config.toml
arch = "caformer"
model = "image classifier"
dataset = "capsule endoscopy frames (Kvasir-Capsule)"
train_examples = 42238
image_size = 32
crop_scale_min = 0.5
horizontal_flip = true
translate = 0.12
targets = ["finding"]
num_classes = 11
norm = "layernorm"
norm_position = "pre"
activation = "gelu"
mlp_ratio = 4
head_dim = 32
fused_qkv = false
qk_norm = true
parallel_block = false
inner_norm = false
drop_path = 0.1
patch_size = [2, 2]
depths = [5, 5, 5]
widths = [80, 160, 320]
kernel_size = 7
mixing = "mixup"
label_smoothing = 0.1
loss = "cross_entropy"
init = "trunc_normal_002"
residual_init = "none"
optimizer = "adamw"
lr = 0.0017
beta1 = 0.9
beta2 = 0.999
eps = 1e-08
grad_clip = 0.5
adaptive_grad_clip = 0.1
ema_decay = 0.999
steps = 4800
batch_size = 256
epochs = 29.1
lr_schedule = "wsd"
decay_fraction = 0.2
final_lr_fraction = 0.01
warmup_steps = 140
weight_decay = 0.2
Rows from block 8 of a small image classifier, named by matrix and row number. Rows with one number belong to one neuron. Each number is 128 + 32 x the weight over its row's rms, rounded and kept within 0 to 255. All counts start at 0. After the name is the row's rms in percent of the matrix's.
After each neuron's rows are labels from the 100 images, of 14848, where the neuron reaches its highest value: "strongest on" is what is common among them. Only what is clearly more common there than usual is listed. The data: capsule endoscopy frames (Kvasir-Capsule).
# fc1: MLP up (model.blocks.8.mlp.fc1.weight, 640x160), inputs 0-53
# fc2: MLP down (model.blocks.8.mlp.fc2.weight, 160x640, transposed), outputs 0-53

fc1.227 067 [122  88 127  95 180 130 104 104 161 121 136 120 157 111 135 193 153 142 174 183 135 104 159 118 108  73 156 121 107 183  77  95  74 169 122  66  90  58 146 132  83 156 111  93 179 158  93 147 122 124 132 115 112 136]
fc2.227 041 [104 156 167 124 202 120 128 122 150 109 114 141 189 119  75 152 142 110 130  73 120 152 127 171 153 144 135 121  84 156  89 183 145 128 131 133 104 163 156 239  82 148  61 106 127 123 105 156 187  45 132 128 134 140]
strongest on: finding: ileocecal valve; finding: reduced mucosal view

fc1.27 016 [ 71 127 127 155  96 125 108 127 120 127 239 117 106 164 169 173 105 139 106 190 170 106 111  77 194 147 147 136 133 103  89 176  73  74 132  73 143  99 171 156 146 145 128 154 172 133  99 117  56  33 125 146 144 168]
fc2.27 042 [175 115  81 109  86 115 201 117 142  96 105 162 119 102 169  91 154 145 130  63 139 134  93 142 170 139 147 131 123  81 125 232 152  79 131 115 128 125 146 105 126 204 151 139  72 158 125 174 127  69  99 120 146  99]
strongest on: finding: ileocecal valve

fc1.366 117 [142  84 168 126 181 122 123 104 141 136 184 110 155 130 152 167 143 139 194 152 152 141 128 142  89  61 124 122 148 143 125  69  82 189 110  95  75  64 146 106 144 127 133 101 142 135 121 110  85 179 161 151 119 113]
fc2.366 114 [123 156 139 117  88 163 155 125 178 159 118 135 106 120 137 136 107 134  71 102 115 129 119 133 148 177 165 128  79 117 117 211 147  80 132  82 152  88 124 192  95 114  64 127 125 115 125 196 118 166 113 119 133 138]
strongest on: finding: pylorus

fc1.176 017 [146 104 151 132  72 175 126 140 119 101 135 113  88  88 107  98 116  95 138 200 103 174 149 183 154 112 110 146 144 132 161 144  77 119 100 183  90 159 137 203 141  97 148 100 130 108 163 159  79 153 122 160 144 134]
fc2.176 034 [167 137 147 139 145 125 128 164  77 107 106 170 161 143 165  80  94 115 156  87 145 128  95  79 126 109 126  74 182 144 141 128 157 140 121  91 124 141 185 117 150 142 139 168  85 130 184  78 129 206 131 151 176 151]
strongest on: finding: ileocecal valve

fc1.341 175 [123 110 132 151 102 144  80  92 158 112 175 146 174  92 123 172 148 122 146 207 124 101 160 128 136 125 141 149  99 188  86 113  88  86 153 106 117 125 159 202  88 138 120  71 191 177 106 159 120 163 115 107 111 137]
fc2.341 225 [132  94 112 114 123 129  85  95 170 130 176 135 156  79 135 152 154 133 167 131 119  98 171 100 111  87 144 150  85 158  88  91 123 105 154  72  91  70 169 123  98 180 103  85 144 160  93 162 100 196 139 131 117 117]
strongest on: finding: ileocecal valve

fc1.22 064 [127  92 130  97 186 126 113 123 126 122 121 154 159 124 133 166 160 152 160 171 135 109 140 114 122  84 124 136 125 175  97  83 106 196 127  68 107  77 163 160  98 123 126  81 149 149 108 122 122 128 124 126 117 152]
fc2.22 056 [158 163 105  80 184 132 118 138  96 166  45 170 129 146 159  99 110 144 121   0 126 154 157 143 171 128 112 121 144 127 133 158 158 127 139 116 125  93 131 158  98 145 133 147  90 114 124 150 137 117  93 149 120 132]
strongest on: finding: pylorus; finding: reduced mucosal view

fc1.479 104 [140  80 164 123 143 105 106 100 136 130 163 111 160 116 153 183 154 143 198 150 133 125 152 145  92  51 120 123 142 156 116  56  93 197 120 116  88  76 161 104 140 127 141  96 154 140 108 104  79 169 156 138 111 121]
fc2.479 093 [124 168 144 121 114 143 134 136 186 130 118 121 124 127 124 134 103 118  75  80 132 135 125 138 157 181 145 129  90 113 130 233 165  37 140 105 150  90 116 144 100 116  79 131 131 125 145 171  97 185 130 114 132  96]
strongest on: finding: pylorus

fc1.334 016 [ 84 138 113 145 137 183 104 101 143 122  43 101 115  37 113 159 145 116 169 151 151 135 100 168 155  72 161 138  88 148 128 118 107 177 114 227 143 108  92 233 128 190 100 159  64 116  85 171 127  94 118 197 166  87]
fc2.334 035 [103 143 168 155 158 126 180 154  68  67 115 142 154 130 118 101 163 119 147 136 152 121 101  51 210 119 120 128  94 148 128 184 173 146 156 156 119 118 141  95 126 121 146 133  93 127 119 162 108 135 115 171 125 111]
strongest on: finding: pylorus

fc1.594 095 [133  86 175 126 157 111 113 102 128 128 153 118 166 118 149 187 162 140 184 170 138 115 145 136  90  61 125 135 133 151 103  68  78 177 125 109  76  75 179 131 131 136 139 109 157 136 110 115  82 148 145 136 105 126]
fc2.594 046 [143 183 129 135  91 118  89 106 185 107 157 150 118 104 146 158 114 135 125  40 122 138 140 112 201 153 116 146 122 110 137 185 102  41 130 118 149  91 114 154 100 129 109 173 136 148 121 202  97 177 119 104 113 140]
strongest on: finding: pylorus; finding: reduced mucosal view

fc1.56 098 [121  80 163 117 155 111 107 111 133 130 159 105 158 111 166 180 154 142 183 162 151 131 143 127  88  67 135 117 149 153 111  72  85 175 113 106  77  73 166 117 130 129 133  90 165 131 112 113  89 163 159 142 115 118]
fc2.56 071 [118 160 158  87 123 156 143 121 191 131 139 124 118 117 109 129 104 113  84  51 132 127  79 139 137 167 169 122  88 131 113 198 175  50 154  64 126  66 143 149  77 150  81 137 107 124 136 202 107 161 131 132 132 124]
strongest on: finding: pylorus; finding: reduced mucosal view