Weights of a small image classifier.
Data: trained on capsule endoscopy frames (Kvasir-Capsule), 29.1 epochs.
Rows from block 12 of a small image classifier, named by matrix and row number. Rows with one number belong to one neuron. Each number is 500 + 50 x the weight over its row's rms, rounded and kept within 0 to 999. All counts start at 0. Numbers have three digits each.
After each neuron's rows are labels from the 100 images, of 14848, where the neuron reaches its highest value: "responds to" is what is common among them. Only what is clearly more common there than usual is listed. The data: capsule endoscopy frames (Kvasir-Capsule).
# fc1: MLP up (model.blocks.12.mlp.fc1.weight, 1280x320), inputs 160-319
# fc2: MLP down (model.blocks.12.mlp.fc2.weight, 320x1280, transposed), outputs 160-319

fc1.98:532465589381468527420435550557406486504566568474505568480549475504499442383489470425571529695499467618556544541514466535462472510486498408520459494512459492526502496511438630574607490449474500526525557500446421501491472489454474617480463491509483498539526502503469542447438497426552434623411554447515506522495529562489589579523533463489573472556523535576552514483428434457507525545478451480520449409468510505476473514416489482431414526495410380527478524565480497490478498381494519
fc2.98:545591421580598465555509464465492538516444492534486492565524466453541588465528545550509468455443512485442540503445446505553551529477519502453546465455482544459514558489520424481478410557508573512562449612630431530422517554546480473479449559558494417467439504425518365492541449511473561423540358537403551495485429517485440517526486510530440464376511503530473521508467482596494451479469598422470482534611455516476531486484497586573465474504537588449494519533514478500641566562520529
responds to: finding: ileocecal valve

fc1.251:465348537436441459501518494445491459440527531597483589402464539527526510485498546445588452519529472502575487473500581501474551444453409493566392437578429522443501555437517547628525595461531495570429514449558486364520484514448491611472471499552629510425439537609521596476457400491535435581439601461483534503457499603494456541528504496467494546481424490508502459477470561502507528503478440396596488487548498453522430459487522536518536511467407415589544497558460405457387563444415528
fc2.251:452476475561545457480471525475480490503487491546470573477465533426502519484574477444592402389502456487546484599542424505456505469555532615494507529467484440437536380494529578542420481508503522482513540523468515491479575498516468509484448480484488449602545549519495440487405496464499499590534402416432553485567548515503564568505555478532537454459503502514535485545421530496502472470450461383477514612513474524509457517482596472445621541508476505458594529544488513453499522614460468
responds to: finding: angiectasia; finding: reduced mucosal view

fc1.718:549410518423472451445475538494436495497498490521542542467586555494538506438529418461531490542520460515520496605469345487503453510498544489590431505444449506514478549479455513528494383455481505477596490352440479357429511488499512592504480446517573449480503484664478639455492510500544378511442434488438495550481511524520653545546529453572521441471423491471510523474476515598512524489541468406637454463543500502582515554420449543473515514466493471609514589553465514494515480423531465
fc2.718:562459466469477418448540464508500489555527449536569497485446540420504519520499457530602459480527565466529513540517571500453586464499605546522518592499487535431500667532582420516502348457575615503568469446648469462655437546495448466520483452484564469475554547494545530477496423535478475455459385612523513465470566540477516456511484466524498488443496410555514530519564520655493552519453453543500558457533521435505495525562523611524490434452524523496492516564512531489442537534473421
responds to: finding: blood fresh; finding: lymphangiectasia

fc1.313:535351559391488454524458518391524496447452506581464497486557576471521451504478538462570517501439434467566522502492603512579410486508483506546432484345478538490513496533503529520477457435472502469497510464515459358437519617500528647555398486521563483477471480625471590357466496411566435531452487459495480565519483516517454533548479462547577486563496511460533518478435565526508453480527452437543494452578445515612505466517509441490577558496403497690568456521425471449521484488566523
fc2.313:518459529447432481548548471467507501462496503563494493498494536536514422522496484515496512549517501503510517476478581566582474465476461451531446486523449495499485482524427494550550631451523396474444512407483502462451444567440521543513461521565569509532429485556455601497536409540543448552384605404554482572539490642550453509652500511446524613551475445541476474479450487528551524479492407484575537447544464508535454537540490583506470559537454488567492455572419465471504443474488467
responds to: finding: reduced mucosal view

fc1.717:491334509416450413506517508465473489493506529555482507433464521469547549411479526492614476528508502493557492468516590503456504479486423499505383481566469510492507565427563493597483570434543525578508497436596436350585510562334410583465388493550613491420440566603533605442483452479529470568493556522464510494461511581501427532518461459488529522508427496551521527488466478490464555504446477434627424499572449437475463459506490560477556482518428484676549506550441349461446546443445508
fc2.717:470488488584525501446438536512476502492481493502516560462512468474514515479557453450577439402508437502548516602534315517427558525553581624488504550461404416463475406522567534518535448457487594466569519504475534584459512467520473533495496449428444414543519516530490458506443506491483518590533371463498613485531559486511564558467524507504506459460443461471504473556459470535579457520498458422525551604458498514464445535431564424422550509490470490434504599496505540413509504569480447
responds to: finding: angiectasia

fc1.39:457467559416492527432461540451472493481464556508455658495501542461496509458517476389624467519562462523594505593474518483486429492559492466520461497550497477494469453505541576604505668480491531543477530511478508416583516461477537568486475500396495519440557526515596529468457514445575485556461539407471480478481540498435513572482540406555582424541537625454526500498450598369484512534524561378507525443523460472560500478410504410478530522473444447515568491442502484517535589503492507
fc2.39:481571505554509552463526505482530495534505529526426531440388515513547562543566513429469354386544451504497487487467436475525564556522535503527497427546560455474547446529601457543481533491500618528436479468541562497571540504591571497437545571491505513418516498447482487551443469570477539507521506514439457411492517433519436576461497452501510432415542532429499468542456569482486516532563570395486487549525524495520533571439483503578508510556498493441533510455558449492421553573438463
responds to: finding: erosion; finding: reduced mucosal view

fc1.568:520538490537591436516542415471491507475438450623530510467557505400538528519552453490555401414551490508466470659557416526520496480470491493548523524464453477424527453470493546481500535490424530465498482393429526534523512537531516479570427507472520439496567499538484551534444550510559515508482424464443508479573538457452538489545453504589623461500498469543531492439439500527544455460466388421546474534584439501611480574427499546443504479522554512468527544551431431540493506552516499
fc2.568:424462512484450526569464516522497462473501522498466510475535481539522521482479495485493537572459517528493484459515623460453482471561373437487423463517509511533561476461503606557551672509512461540485528389466448470604497449475556523481486594522508519417480532626497686536495558442508510499399604485461522490566499505381490520445527525497455526490492528524492462484436558356494529510542434507592505479482521497462551440497457451511449487435520494501476536504497488512453567424552629
responds to: finding: blood fresh

fc1.624:479467475477541448465475514509481516572523522467508486614593555485542483471498501555415517547536486486473468469467452475560302530489523473510481512503530482553517534505513433462460472508455477503469484398538505338531533581478505486495540479466520512523570502550504588479488531553391492394494434506424457469500500461515506439484481503546450446486506597460539590529558508448468528498523601538562444505538502551535565511482431549475516478508538505553512501522480489567518376438563471
fc2.624:523544426499568481567511492501447577552511534471450468534541468516486423433429562544459487538474436494508600492457388525523499522466562515382534454474572475513518395504533451409471447585512571497516439522429504575405499514446484469472411522494443505562488471481520540450527473533515495431497419541496527541540576535574477490525502512505519461596541570573505534475485387556452506575453560449448546428524492476409416537533468432474451546573457478491439461534419529445518506493543414
responds to: finding: pylorus; finding: lymphangiectasia

fc1.581:576465533437477443478541478460475510456507465540523547488561563551548493494526470498599451517536478492518510521514560437565372477481487413588449555487424482491386525455514556577544609462540466506402482394589575381514471445503459562501484474419577485487509534559502590456491539607502396495418524489500500476505546519495532493609472489525575506522472481456510503446495570497508520488508457475596493469499528530570565548418452509450465473537481428511502526573383431504518537458480455
fc2.581:550420520474514520353456485479480519432463503509531579460469492530469476495496476433556494496523499499526512471455540475441497460592474540473479530491497530523525583545471505546483403529557613502542441461622397462474501556443439508501469496513497499427401513569434557477516452496539456584481528535538490464462458591520469505521563552478498519495470443444446481487449524587515471472471501476518517481508481585541546427546539599508510569444434453512507462554506399442512446509383526
responds to: finding: foreign body; finding: pylorus

fc1.735:456434503439549470422545512437528454348444497520525483463441537431493455485483417453445535489570489465528454574493555503502522423540479494506457508574463555424504532460441532476473520523498523466464530472363581458585514427492636554597553479403467503571503463525625536527420635554554563472423570502476468415455485473448594442476595532553613535442542549470505493462552520422523442442463483475524530455528427440568442459472493427513526444546555503513565502484529550540454532480478526
fc2.735:482526475474524545496440518499556423501519495494527538611368568473517557573563458478502428446561511480505431496567515443444438535466487456562480516537525461546595537428517493521485491476439510551455503392510483482551503506590505512474559489528529557540628515505488577527489455397523495581481543432502382548523509359574537479423412443529536464493548517513543508586478562480546527503452568584531461516481506483561478549427482567439527508466539463455550484427566544596538449511432491
responds to: finding: erosion

fc1.483:534403510469548390617483523443514451450490511596502524497431562461520527507484500460628473453488514488544495528581597490499538450504441536543461511492397524487430483430447520532504579479518458537514503400493493426462471456471494566481448487579602463503527531646559610462493510515551497563429523461476578541534459519496475567544479506513548533434428473568532506464442567545560493502422432452595501499545497447552448496497506578483515462476467494532517523473375454449492580544453521
fc2.483:496465504548478446508513462457479500509529471570488458463600457517524488459541570507464484520492501508459539443541515552617510486419543487482476493400413476468517465552480454537518547522519446548528560422485544484452473602456549521493368546553508448540447507532429573449493466498569543451438523457486573520511483560458445510590427487411480582541491425541525490511432413595523470475456401478564514532545532488478509503508583517485463561503433539547473451567487519468484503498521484
responds to: finding: angiectasia

fc1.56:558466557473526459474498500488527513442459466552504510463647598519508553497498458486527553472529440487495467592454443468526375524547490498580494479493489491516436477540552527463487633464451518434547509451467563450561516386523514555589542497461562483437537519596510569479529575513580484420417479516455495482514549476411488517504454424567541421551500501419483514433494569458562539487587435401554501478552486485616553530432489371528535444463558502533552513454451474527511570472612470
fc2.56:518468470503523463398481513562460500526499448455547583485543518468529554422546442490534522535525495501508439558438399491388530445524529513517452553541504501496438638527535562507446358490529549526600503404593409462581548526411385503486549395491492491497516564567500613479475473428492502523523466501431486478429490538449573510505526461522477478477492484476477513602520484502466527502514492487560423510507490515428508442415485528510521478360514489509522559613540523552546534457480495
responds to: finding: lymphangiectasia; finding: foreign body

fc1.576:498436510478421456459515480519459443519559494529567539510561510576525456391478501503430512639522482531488466484523450423513517427497529439553386470506419493526432441417405533518543515487567409548419422434457572411505495433461505532491514461495562498525504490596530607496512552615439465478448539530483537451528491591525568405538527506491459562488405480597524473467505487447521560485471555533602518495487552541496473519440455501503466461531502441530473589535427510510446488328444460
fc2.576:425462540542339448506504508479479489458515447565536511477514541561446512477484512441384484522521492487501460462525523414483485470474511568493507512497543444524447519520545487544490603528562526604507487605550563465473523485446469479489498403457618525454474540464491446505608540495520434542624561492504546519512564557570512467492387411454494603571364446449540499511447524528449621474491583524484503589485526548479514547588548433473528510495471467536479543445486523475523480467395493
responds to: finding: ulcer

fc1.614:592495505442461519483507436489458530551495452485519515539599467513567523545506530513569449553521538477534570451510616446491383419478467403504478552382504536491464542492492589635561513465606459450469476426517513464500414536527458511496400482476478507497469482496474533468440555581558359518482511552560474445503497519507557491576463561417492554530549512434517508433491573555476486501486462543551460454483508580507647484522415568464422543477466481495434466644429431478469449497520550
fc2.614:510416515459488391440514490469595476439504506538476380548487554522541466574372505519493504473496496450506522414528440525562489526474487504500474441465571612516523526469451351435464520475515521497529443507519537481414494493467550536535546557521575497485429434521500509477583510620503527461525496554551474496443425446516435470478407503464516565471462437472499532467561510573517514485492461509518460485521497464536490494623474475554529446539494484630512432428497477431537493493507465
responds to: finding: pylorus

fc1.436:432479487451426450525490475432512503461521449585528486439484566558529566536523486472573413495518515512561528509518468460577513472513522519554477505446467498495470472503499455603537478457562572506510453475600552471442452503492528546501425400564574496439472538520462507485480525615509484535453455532493574538589501540539444470551455470513486529454460401507525483445432699600549531510469449481523545481533532487550493555507477566491476485408471496495482518576441455456463566530395461
fc2.436:511586497560540570423561454487425580462454525467526422469515390541545423491472469517554492513500456486479565487428514538529485501502490489400567446451495590479522526518508473475500463474529558412551474420493496558512485489501519462492453548481413439445332412478530504475518596578555518497514507572481520422421478531446502526532534586505536473541505528475427494440588372477474434476519470428489519541499515461460577461490469469557500504557486463438474558545469486454486540527579472
responds to: finding: ileocecal valve

fc1.170:580476519503479491583539494487487492457506485565586461466385539544499468510476508492591552473457481500514502473533539512525589488485484538518498445453430520483488488452473472506525519484525551517457465491620498490439463484515451514520460532639622494399442494541457494461528452571521449566474520568500611550573488547555426518559451488496594531455372406573511462352429518593582544520421467498512525518530495452495470549518526611518513522484468456502455532490403395451515570532405492
fc2.170:496632501567549542439468514469489574532484598472375500561604429453547465526534532513460484510480476515485592476482438502576386571494525430451532464500550455545563416509572489517504507535467524467508513475452475547431507565504586467479457497446404504604512475379553476524490497430439520455515382483456467549483518450489473498494520458507528396523610580516513569612531542465434478528496597442455442561502491493473457480448439446502458496504490538443478461530521494500454423575530491
responds to: finding: angiectasia

fc1.235:412553513526511500470500444490530489549432409524451500525540565542515450565437468488416401566432581446465549478486372492568449490452522562494465502466466478532506580553472568478442537435462528534458418498490522408547539394500549518560556522577563492412575464461525505442464527454445449637417511542460502422458486513486487445493503577531467470652502542526565479464497539505485493582461470484513537402500495489533546520542504485385513553568568623535640478555571458526496540510554564
fc2.235:466565470481586578571467495454564557486499532562455538619470541532444467478520479535472477543503435517501559584534465503483547443426494524470518506498557463386570501472465479554573566565543480392450567384505435531422565506495467504521428462527499473574567578517446445483563577503418538436439476501456503567494519551466470509601548523512432553493495526482523492422525499506564505491570525543498478536432517473531446528465525449522531490478487529496446425484592482515515484509442474
responds to: finding: reduced mucosal view; finding: pylorus

fc1.94:492465540393473488579431531489473534442514510530492498480554555472552502532483451408588442544545493545560505547519577480531405512528431424571445497402487475529495453493496542530539619445410526470534514411436451467419480500510559589552417531564586480487561534571479588485480512490607456559423500451485478535579563464491506539478493445588552443574481468466564498444399590522515524521527431467576513446518481449607470570459438469426485560420491471545517499485457478522407581454568511
fc2.94:461493436565575516572450518502488447485477491486518510593369500485556500481492554498504465474481455493499421477480663507583465558450438477518482483511516522522527599464479456517422609540437427548453546432644464378511599548539555472438524590469506502452510466553481544492501426443518548470555634438386403472502454452446422523492453499548410472422468571472475488503514522482434466462537547463529532595536481502534565479468435556500572536523475490460592517414533489523608543488533545
responds to: finding: ulcer

fc1.190:473434533434466460519448554510485545510505517572503530539515567488550541438506445456546443525549487535486475526465457505484448518488464464544393464513414486517477553483512504538535467450528571505584471359523439387466497563434477571530455438543600468470523535676539677503537421494483432509358445470440529570517531567564492451558500455561454474473412471501504526521477517519551540496528501434616448452538482464560421529446467510488504521359487428587543537535441490498460522470470507
fc2.190:467468506525511461399492522499485461524503428565566546507375522476560625486557465466590446455593550461503452547538558485473580487457527505556505543549424482473568546499467509562446541513523515564550477300616483434591533527476463499488499510544551479522502533564487599461477381582458468556461505488473476501491502565438546483504462454527499547430495448544550517548463504546487499448454473506566482539539506469510481521474512669458514496416543477500564518541559465528407468547355392
responds to: finding: blood fresh

fc1.546:493489563434510471557472532465489459498499558496477637543489540439498533452495496429691468584545480537561490590558526484522401521521431456551469495502496475516471434466487568573506773488460477547479544494524433427489501493485493567486465520488546509463610558529552536440482434408568426573475529408489474534556520487413476576521491420524557447532538588554536530501429591396487522536467520465525463452502503476515463474422498520460498527430455469542540507430434440507532582463497519
fc2.546:475537506578524498471495506559529452553496461507501522481407494490472568507531526471497398467537484500469429522506373482468613549509581512529536447541539474476559500532556491451462459569508593579416486578589561532618549477610519504445618546484513501405546511435448420562455459461400541461524478499453505388472497430441472542402500448504465465382512508472480478494523543481506574540584585459452529532481522464487546555450569525600505482478536503449511518423618497526448591507502474
responds to: finding: erosion

fc1.34:566404519409446439538458572522473492580513496517483555425613568490507585416502549394496402539472440496529515615486446454509459487479578494546444511441471509489434556536512457518511372453519570511579487424460500424420494545470475566473472361442545501485524483617546638402447470460559382447467419484488529530485519548585575531575466468502455463534472544458526575584491491643508506576519494452589389442541511547502507539466503466490502498433440510613500493555438523476463566408552507
fc2.34:478439355431547467531552505527512497545479506445568567574427597443426547478495513558445452461482482414556463589446490435444446495448490589474494565576479523441591599532570474519463471568531578540558408402484484481543450565421502519429514453493482571504528462557544562394450513521567445433494378517493565473510566475612609481472513512492501457510508606434497560558541517566553476572500589498528512466537472519480509514515569575470506526536486527462488480588515532497583440516477513
responds to: finding: ulcer

fc1.133:475488500450476478435472502429501526464495580524463490510520518533569456525481528519446554576477491493478521425475557432533438461500497425539440440494507534556497520462430454508500455488521495534452428315531512396523489563433588502494481415563506495460446492523542632488544584554445533459470474568436468522544409517514471409564526499533511490448536570500587541483482620449485502518490597505634470454562507536534538446463423528595491464496529559507501492545457418526454422512462549
fc2.133:502621473523446508547442530514450574432523503499409476423526460549529486506483510464445514512489492523500570444466408491513475536491440483418545476546660469525498489541556480511480480551517578522571537565419489510424493491432544441521473478475456543445459525342500423523496556519581516452625512494485469567522548542548515532489505468480530481537542510441529527440488533487365509556522501434400467484491509480461459510538467406493475552474493482462451441501478508468507542552521520
responds to: finding: pylorus

fc1.154:554488489458456423413526500476494476472499482500461567456463495477578567464492526505591453514555473471554532485489522448467443473482487424528431527530444509444443586490575463552573431481589572529503465282566564495495433471469470547493519397385469463466464490597527666437472432488494444481388523502520560494450500506438539529512487502465494499503549539455482550469586517543548500515501471463664534442509524534476555456418398471488408501443461481491424530552512503442463536465414478
fc2.154:502450444541514443470494487500426543468499502560489451521576492514538408440494472503451503504508471492492452525470572556528387497436484504482495477474544499515586425574471544455454572518491533511598526382297489419491578518447557473509420551428513434478462488612477656486505610473659549524507536444442460479581527555438588569544509539553513515566441532447499494414393422437419495442469347410552417555517483531499569529502477420457559579552497471554564518563436504495534440503608550
responds to: finding: blood fresh; finding: pylorus

fc1.464:474401526442504451407525535503478511513516511555540536469527547469511523428468479490678446517518442526556517605450411510491537515509469514525445468545424521514481499502507518526533660442519519502562488450545474476604481480454482585500479540549555469439476496624540574420479371616510460505393483520481602468461516522408462555519500484516520478477431479542498503461509475521577530515540439373552525443538520406478466488481504537510517498485431447558516544558471462432454620453485430
fc2.464:518525508500600470527442500519468540540498471474454505601469469479448471467529425575554520513509494513520493476453687472521327535479457532473504561519504442558532514499547441486448653493481382414441543531521513473578523494546488480492539485426423484589558474523510577500506468393514484451486555473463461504501516413410431473519452448520546438483578479451545542496608489507469546469553503513492590486506497540532583501437500429482489511508527509502495499481511517563570425473555487
responds to: finding: lymphangiectasia; finding: reduced mucosal view

fc1.470:545471561490501396457478495477472523470485475506505485524368524471564584422493457522569613479500527498520526500521579390501417511521496516555470549563388449499462543483544461477506536409492430495524488372657501516637486498392395555511464515458554410454540546594506547448540435513488497505482557461486587542507543475433411514486417425569532441528428473536524605472481452463557538525486557504620520504511493506516531512441439511440491461441456493535477595399469467425572474493468471
fc2.470:477576502497532617583494528541463573464483518443583505557431472496533464534542374481490484422476540522508483536478567503511489527508519503520542565482507465513519468519479530459525493413467483342521513342471433584386549490642566495469514493484443422547507402550533600572466490536503491579503511448557472527524520398540558525485610566575505389480453507433445467559483470536495459438495466521515512533399461528544453531459420502414539536560528457443540609499487586507509430571472521
responds to: finding: blood fresh

fc1.469:519486539447514528477454540498465490501469556513476683529532530432495481477549477422620503500514439530544476642500431506441391543516503448526474483502506454497471419511547643558491591492436547525508535481417481453552532459504500545481454513419516510438592519532526551465461561413630451595455498399462459503527564496479578600446518410558581414590535620446522491481383538361495503520534537393506468470502458489564536520420511415455513546522461457499562491432487485537589541499565511
fc2.469:549581569617569524469516466497499484560495514538388530434456460511656527487553522469521460458484484537438489462476439530508579512527573459564511411493563497464474447517520512450454529480506482477397523412597529497598604474591462469478524639484537397427526504495481548555510424506427496464583555516417409412482451470403432534530501442524497456444478498496492450471448465480420555473576557408516509610515513516505569516453434506585519495537513489515549558423524430517503538528538488
responds to: finding: erosion; finding: ulcer; finding: ileocecal valve

fc1.177:517397506425442447540497513500490486482502507534544504503555580496518490438476488448467485499496427488517489574508447472461410522460542513573453484475423457497501427496546548482530562439462560509512504397349544479509492402497515584506487455428597452485526521656480597455490602511616481472408477484468559491599552467509565511484451425581538479563440533503543519446438513526604527540521487454589534459514524507488519583449479396464494519558496476546497541441448559491510514424556468
fc2.177:410515460544456459395462532483504466477500533497527531528425533514627522498529475482487547470475500481483417493481450477432603481469482464581493483602508501511514600451525507483436454458478571577550486337550495448592564416505538490463540478523561455479494463579503722479556555485498533562515561543412449465420467482492559464424521438555491520448470514469474492556495504445493534474504572479558508556510482444502481468461411525541511503511510486517540546465572557546501579485389494
responds to: finding: lymphangiectasia; finding: ulcer

fc1.4:532498509497471475531486499447472523565505483536491574531479510540512559475544515496646457541511497521535497526503558444565384497495532491530504516469475450535439453516562527581503541495509472499471504484796481406484510591461438504460380430529540488473531553527499519390461327449478347558510481485457523547579523562530459550652467476500494452545482506554503527509394535504477508513478596440520459506533523518525497522483482625432526518423420483531508518626403434500542494513430480
fc2.4:492514505518440542464535512499616446473472521508501457416367496535443477574481494458546540444501464493488440462523448558460485522552476531500541434566595529513564476473555500463418480555506599514475532453446553491584518429569510479541598518507540610439486498471488544539540546433552529598579562535506448478460485436542457513402499472475540515512506477515424479472559502461482524513529474496457517541498496461532457486581564443573564453462546506490528416378591505510471582513500480
responds to: finding: foreign body

fc1.654:447455520510389404550460445428488498536482536512539476520526577457464393512500520517475569570416549477588544459513505449610462432444566528517427510486536419529464480500481428532536528453562451519540452486657499449383452492510516533512446451464507457476482553508500506439541305479467465527480488516534486588478504534525428524575475442479341502458420498622482506530496487543505522490457573484477681413514461604480401483515506548534491472504444471507513488516500573518571445484503397
fc2.654:498510392532481489522486526528469478431518552515506615461501487520601527514472457447568533501559490546487525516501370513425536539485483486456545413506550507553464596539518592555455460512513566509547540500406401503327512478513407478511515410511456558440503558436462490489511517523599484559493487491514396426467461544579584545492502521518568469457505401505469535480534555630546623487543425464422422502522569529422515414517463508512513476484456501450482526501493445550543461475517634
responds to: finding: ulcer; finding: foreign body

fc1.323:492422476428487470522523492434479475429497508539564560444487559530529456439503528505421501527501460478544490604474501477538496439467475492535399496557414526464477528471460599606527448495549455512428518383462576358414468467419501568527517392443511517503448491611531599442443547559485497472402550467476546563529489611562608484591560553502495535444495555496489490452491596406519447495484480408616476455558485589535432471443482491513500475501463482511498534616456511476495425473414542
fc2.323:455503472499583508406474545491510518457505536493584554564608546447462542501525516480487503575474509465537514509457512497437366480541312463477514555492531532533454648494481552576463455528485480518614517501468415412554492547388507489450436481597467587483565541455549480396483495486512460583536476491504490503469488525468564521496547561520461453569631579513539568558497517378507427506456499532502365500515493465557483431512518599388513553383475506474510419660522479527468488527499554
responds to: finding: ulcer; finding: angiectasia

fc1.343:528389612486528480566477553441517439424441476524560512554418584471497503495437521424532568469464478488546460544541569494559543512481568547542487481473472512489462486473452457469473530478442522528471484483653488477436492451570546539513504535508607467464503480578511533400580390430518494511476523491492557537546478454488432473519481411548541510431413482580491444417425528544594498477454587525520584502517461516548458499529526566508546499508464442593557491381492548464601537498459490
fc2.343:471560460549534494556436528445525466526497487507480467578502477453485554534541551511448469480507537513530588475588488449537474531475499477487508538523461457492578457446526502574532554521494452552453532458496494567473421573487567505478463470505443516635550567461506506467449408446425546484468431490538528558502514438503482437454444510438471487468619491597525539626482549462575424549428612542498451510501527472492416476454561533435443511447454527421446446552556575471473483570466523
responds to: finding: foreign body

fc1.153:468475597423469533395486550441485482438483484551473630440468511507491497453525502358632479572531444541595530564506482514516528499523557443539451475517466457483463408517508579587556537476479551529473539509516546477490477451501530607515451458442515507457528537530508547409472459442560486638441525458488495501527517528463486553507523435517553454559528513508497468496364585411524482559496513369503549419518517460547458510406504451472463530469403437536507491455516484491534620476417464
fc2.153:402433504558484460523507523461490393517492530564455537448339502472508522459538526421498442426493437523504464542570477533513564518495529556525467421600496486451574363442513543528459608505507520600428577444460556450590543490523515527444481622495544468511532519572512589517415466486484577566491560430420532401570481528491463561490487439490511505423470536604496466509419458429527528508444511391535533521563508458478427514452581518513541481602471486502567496447507475478478568522450470
responds to: finding: erosion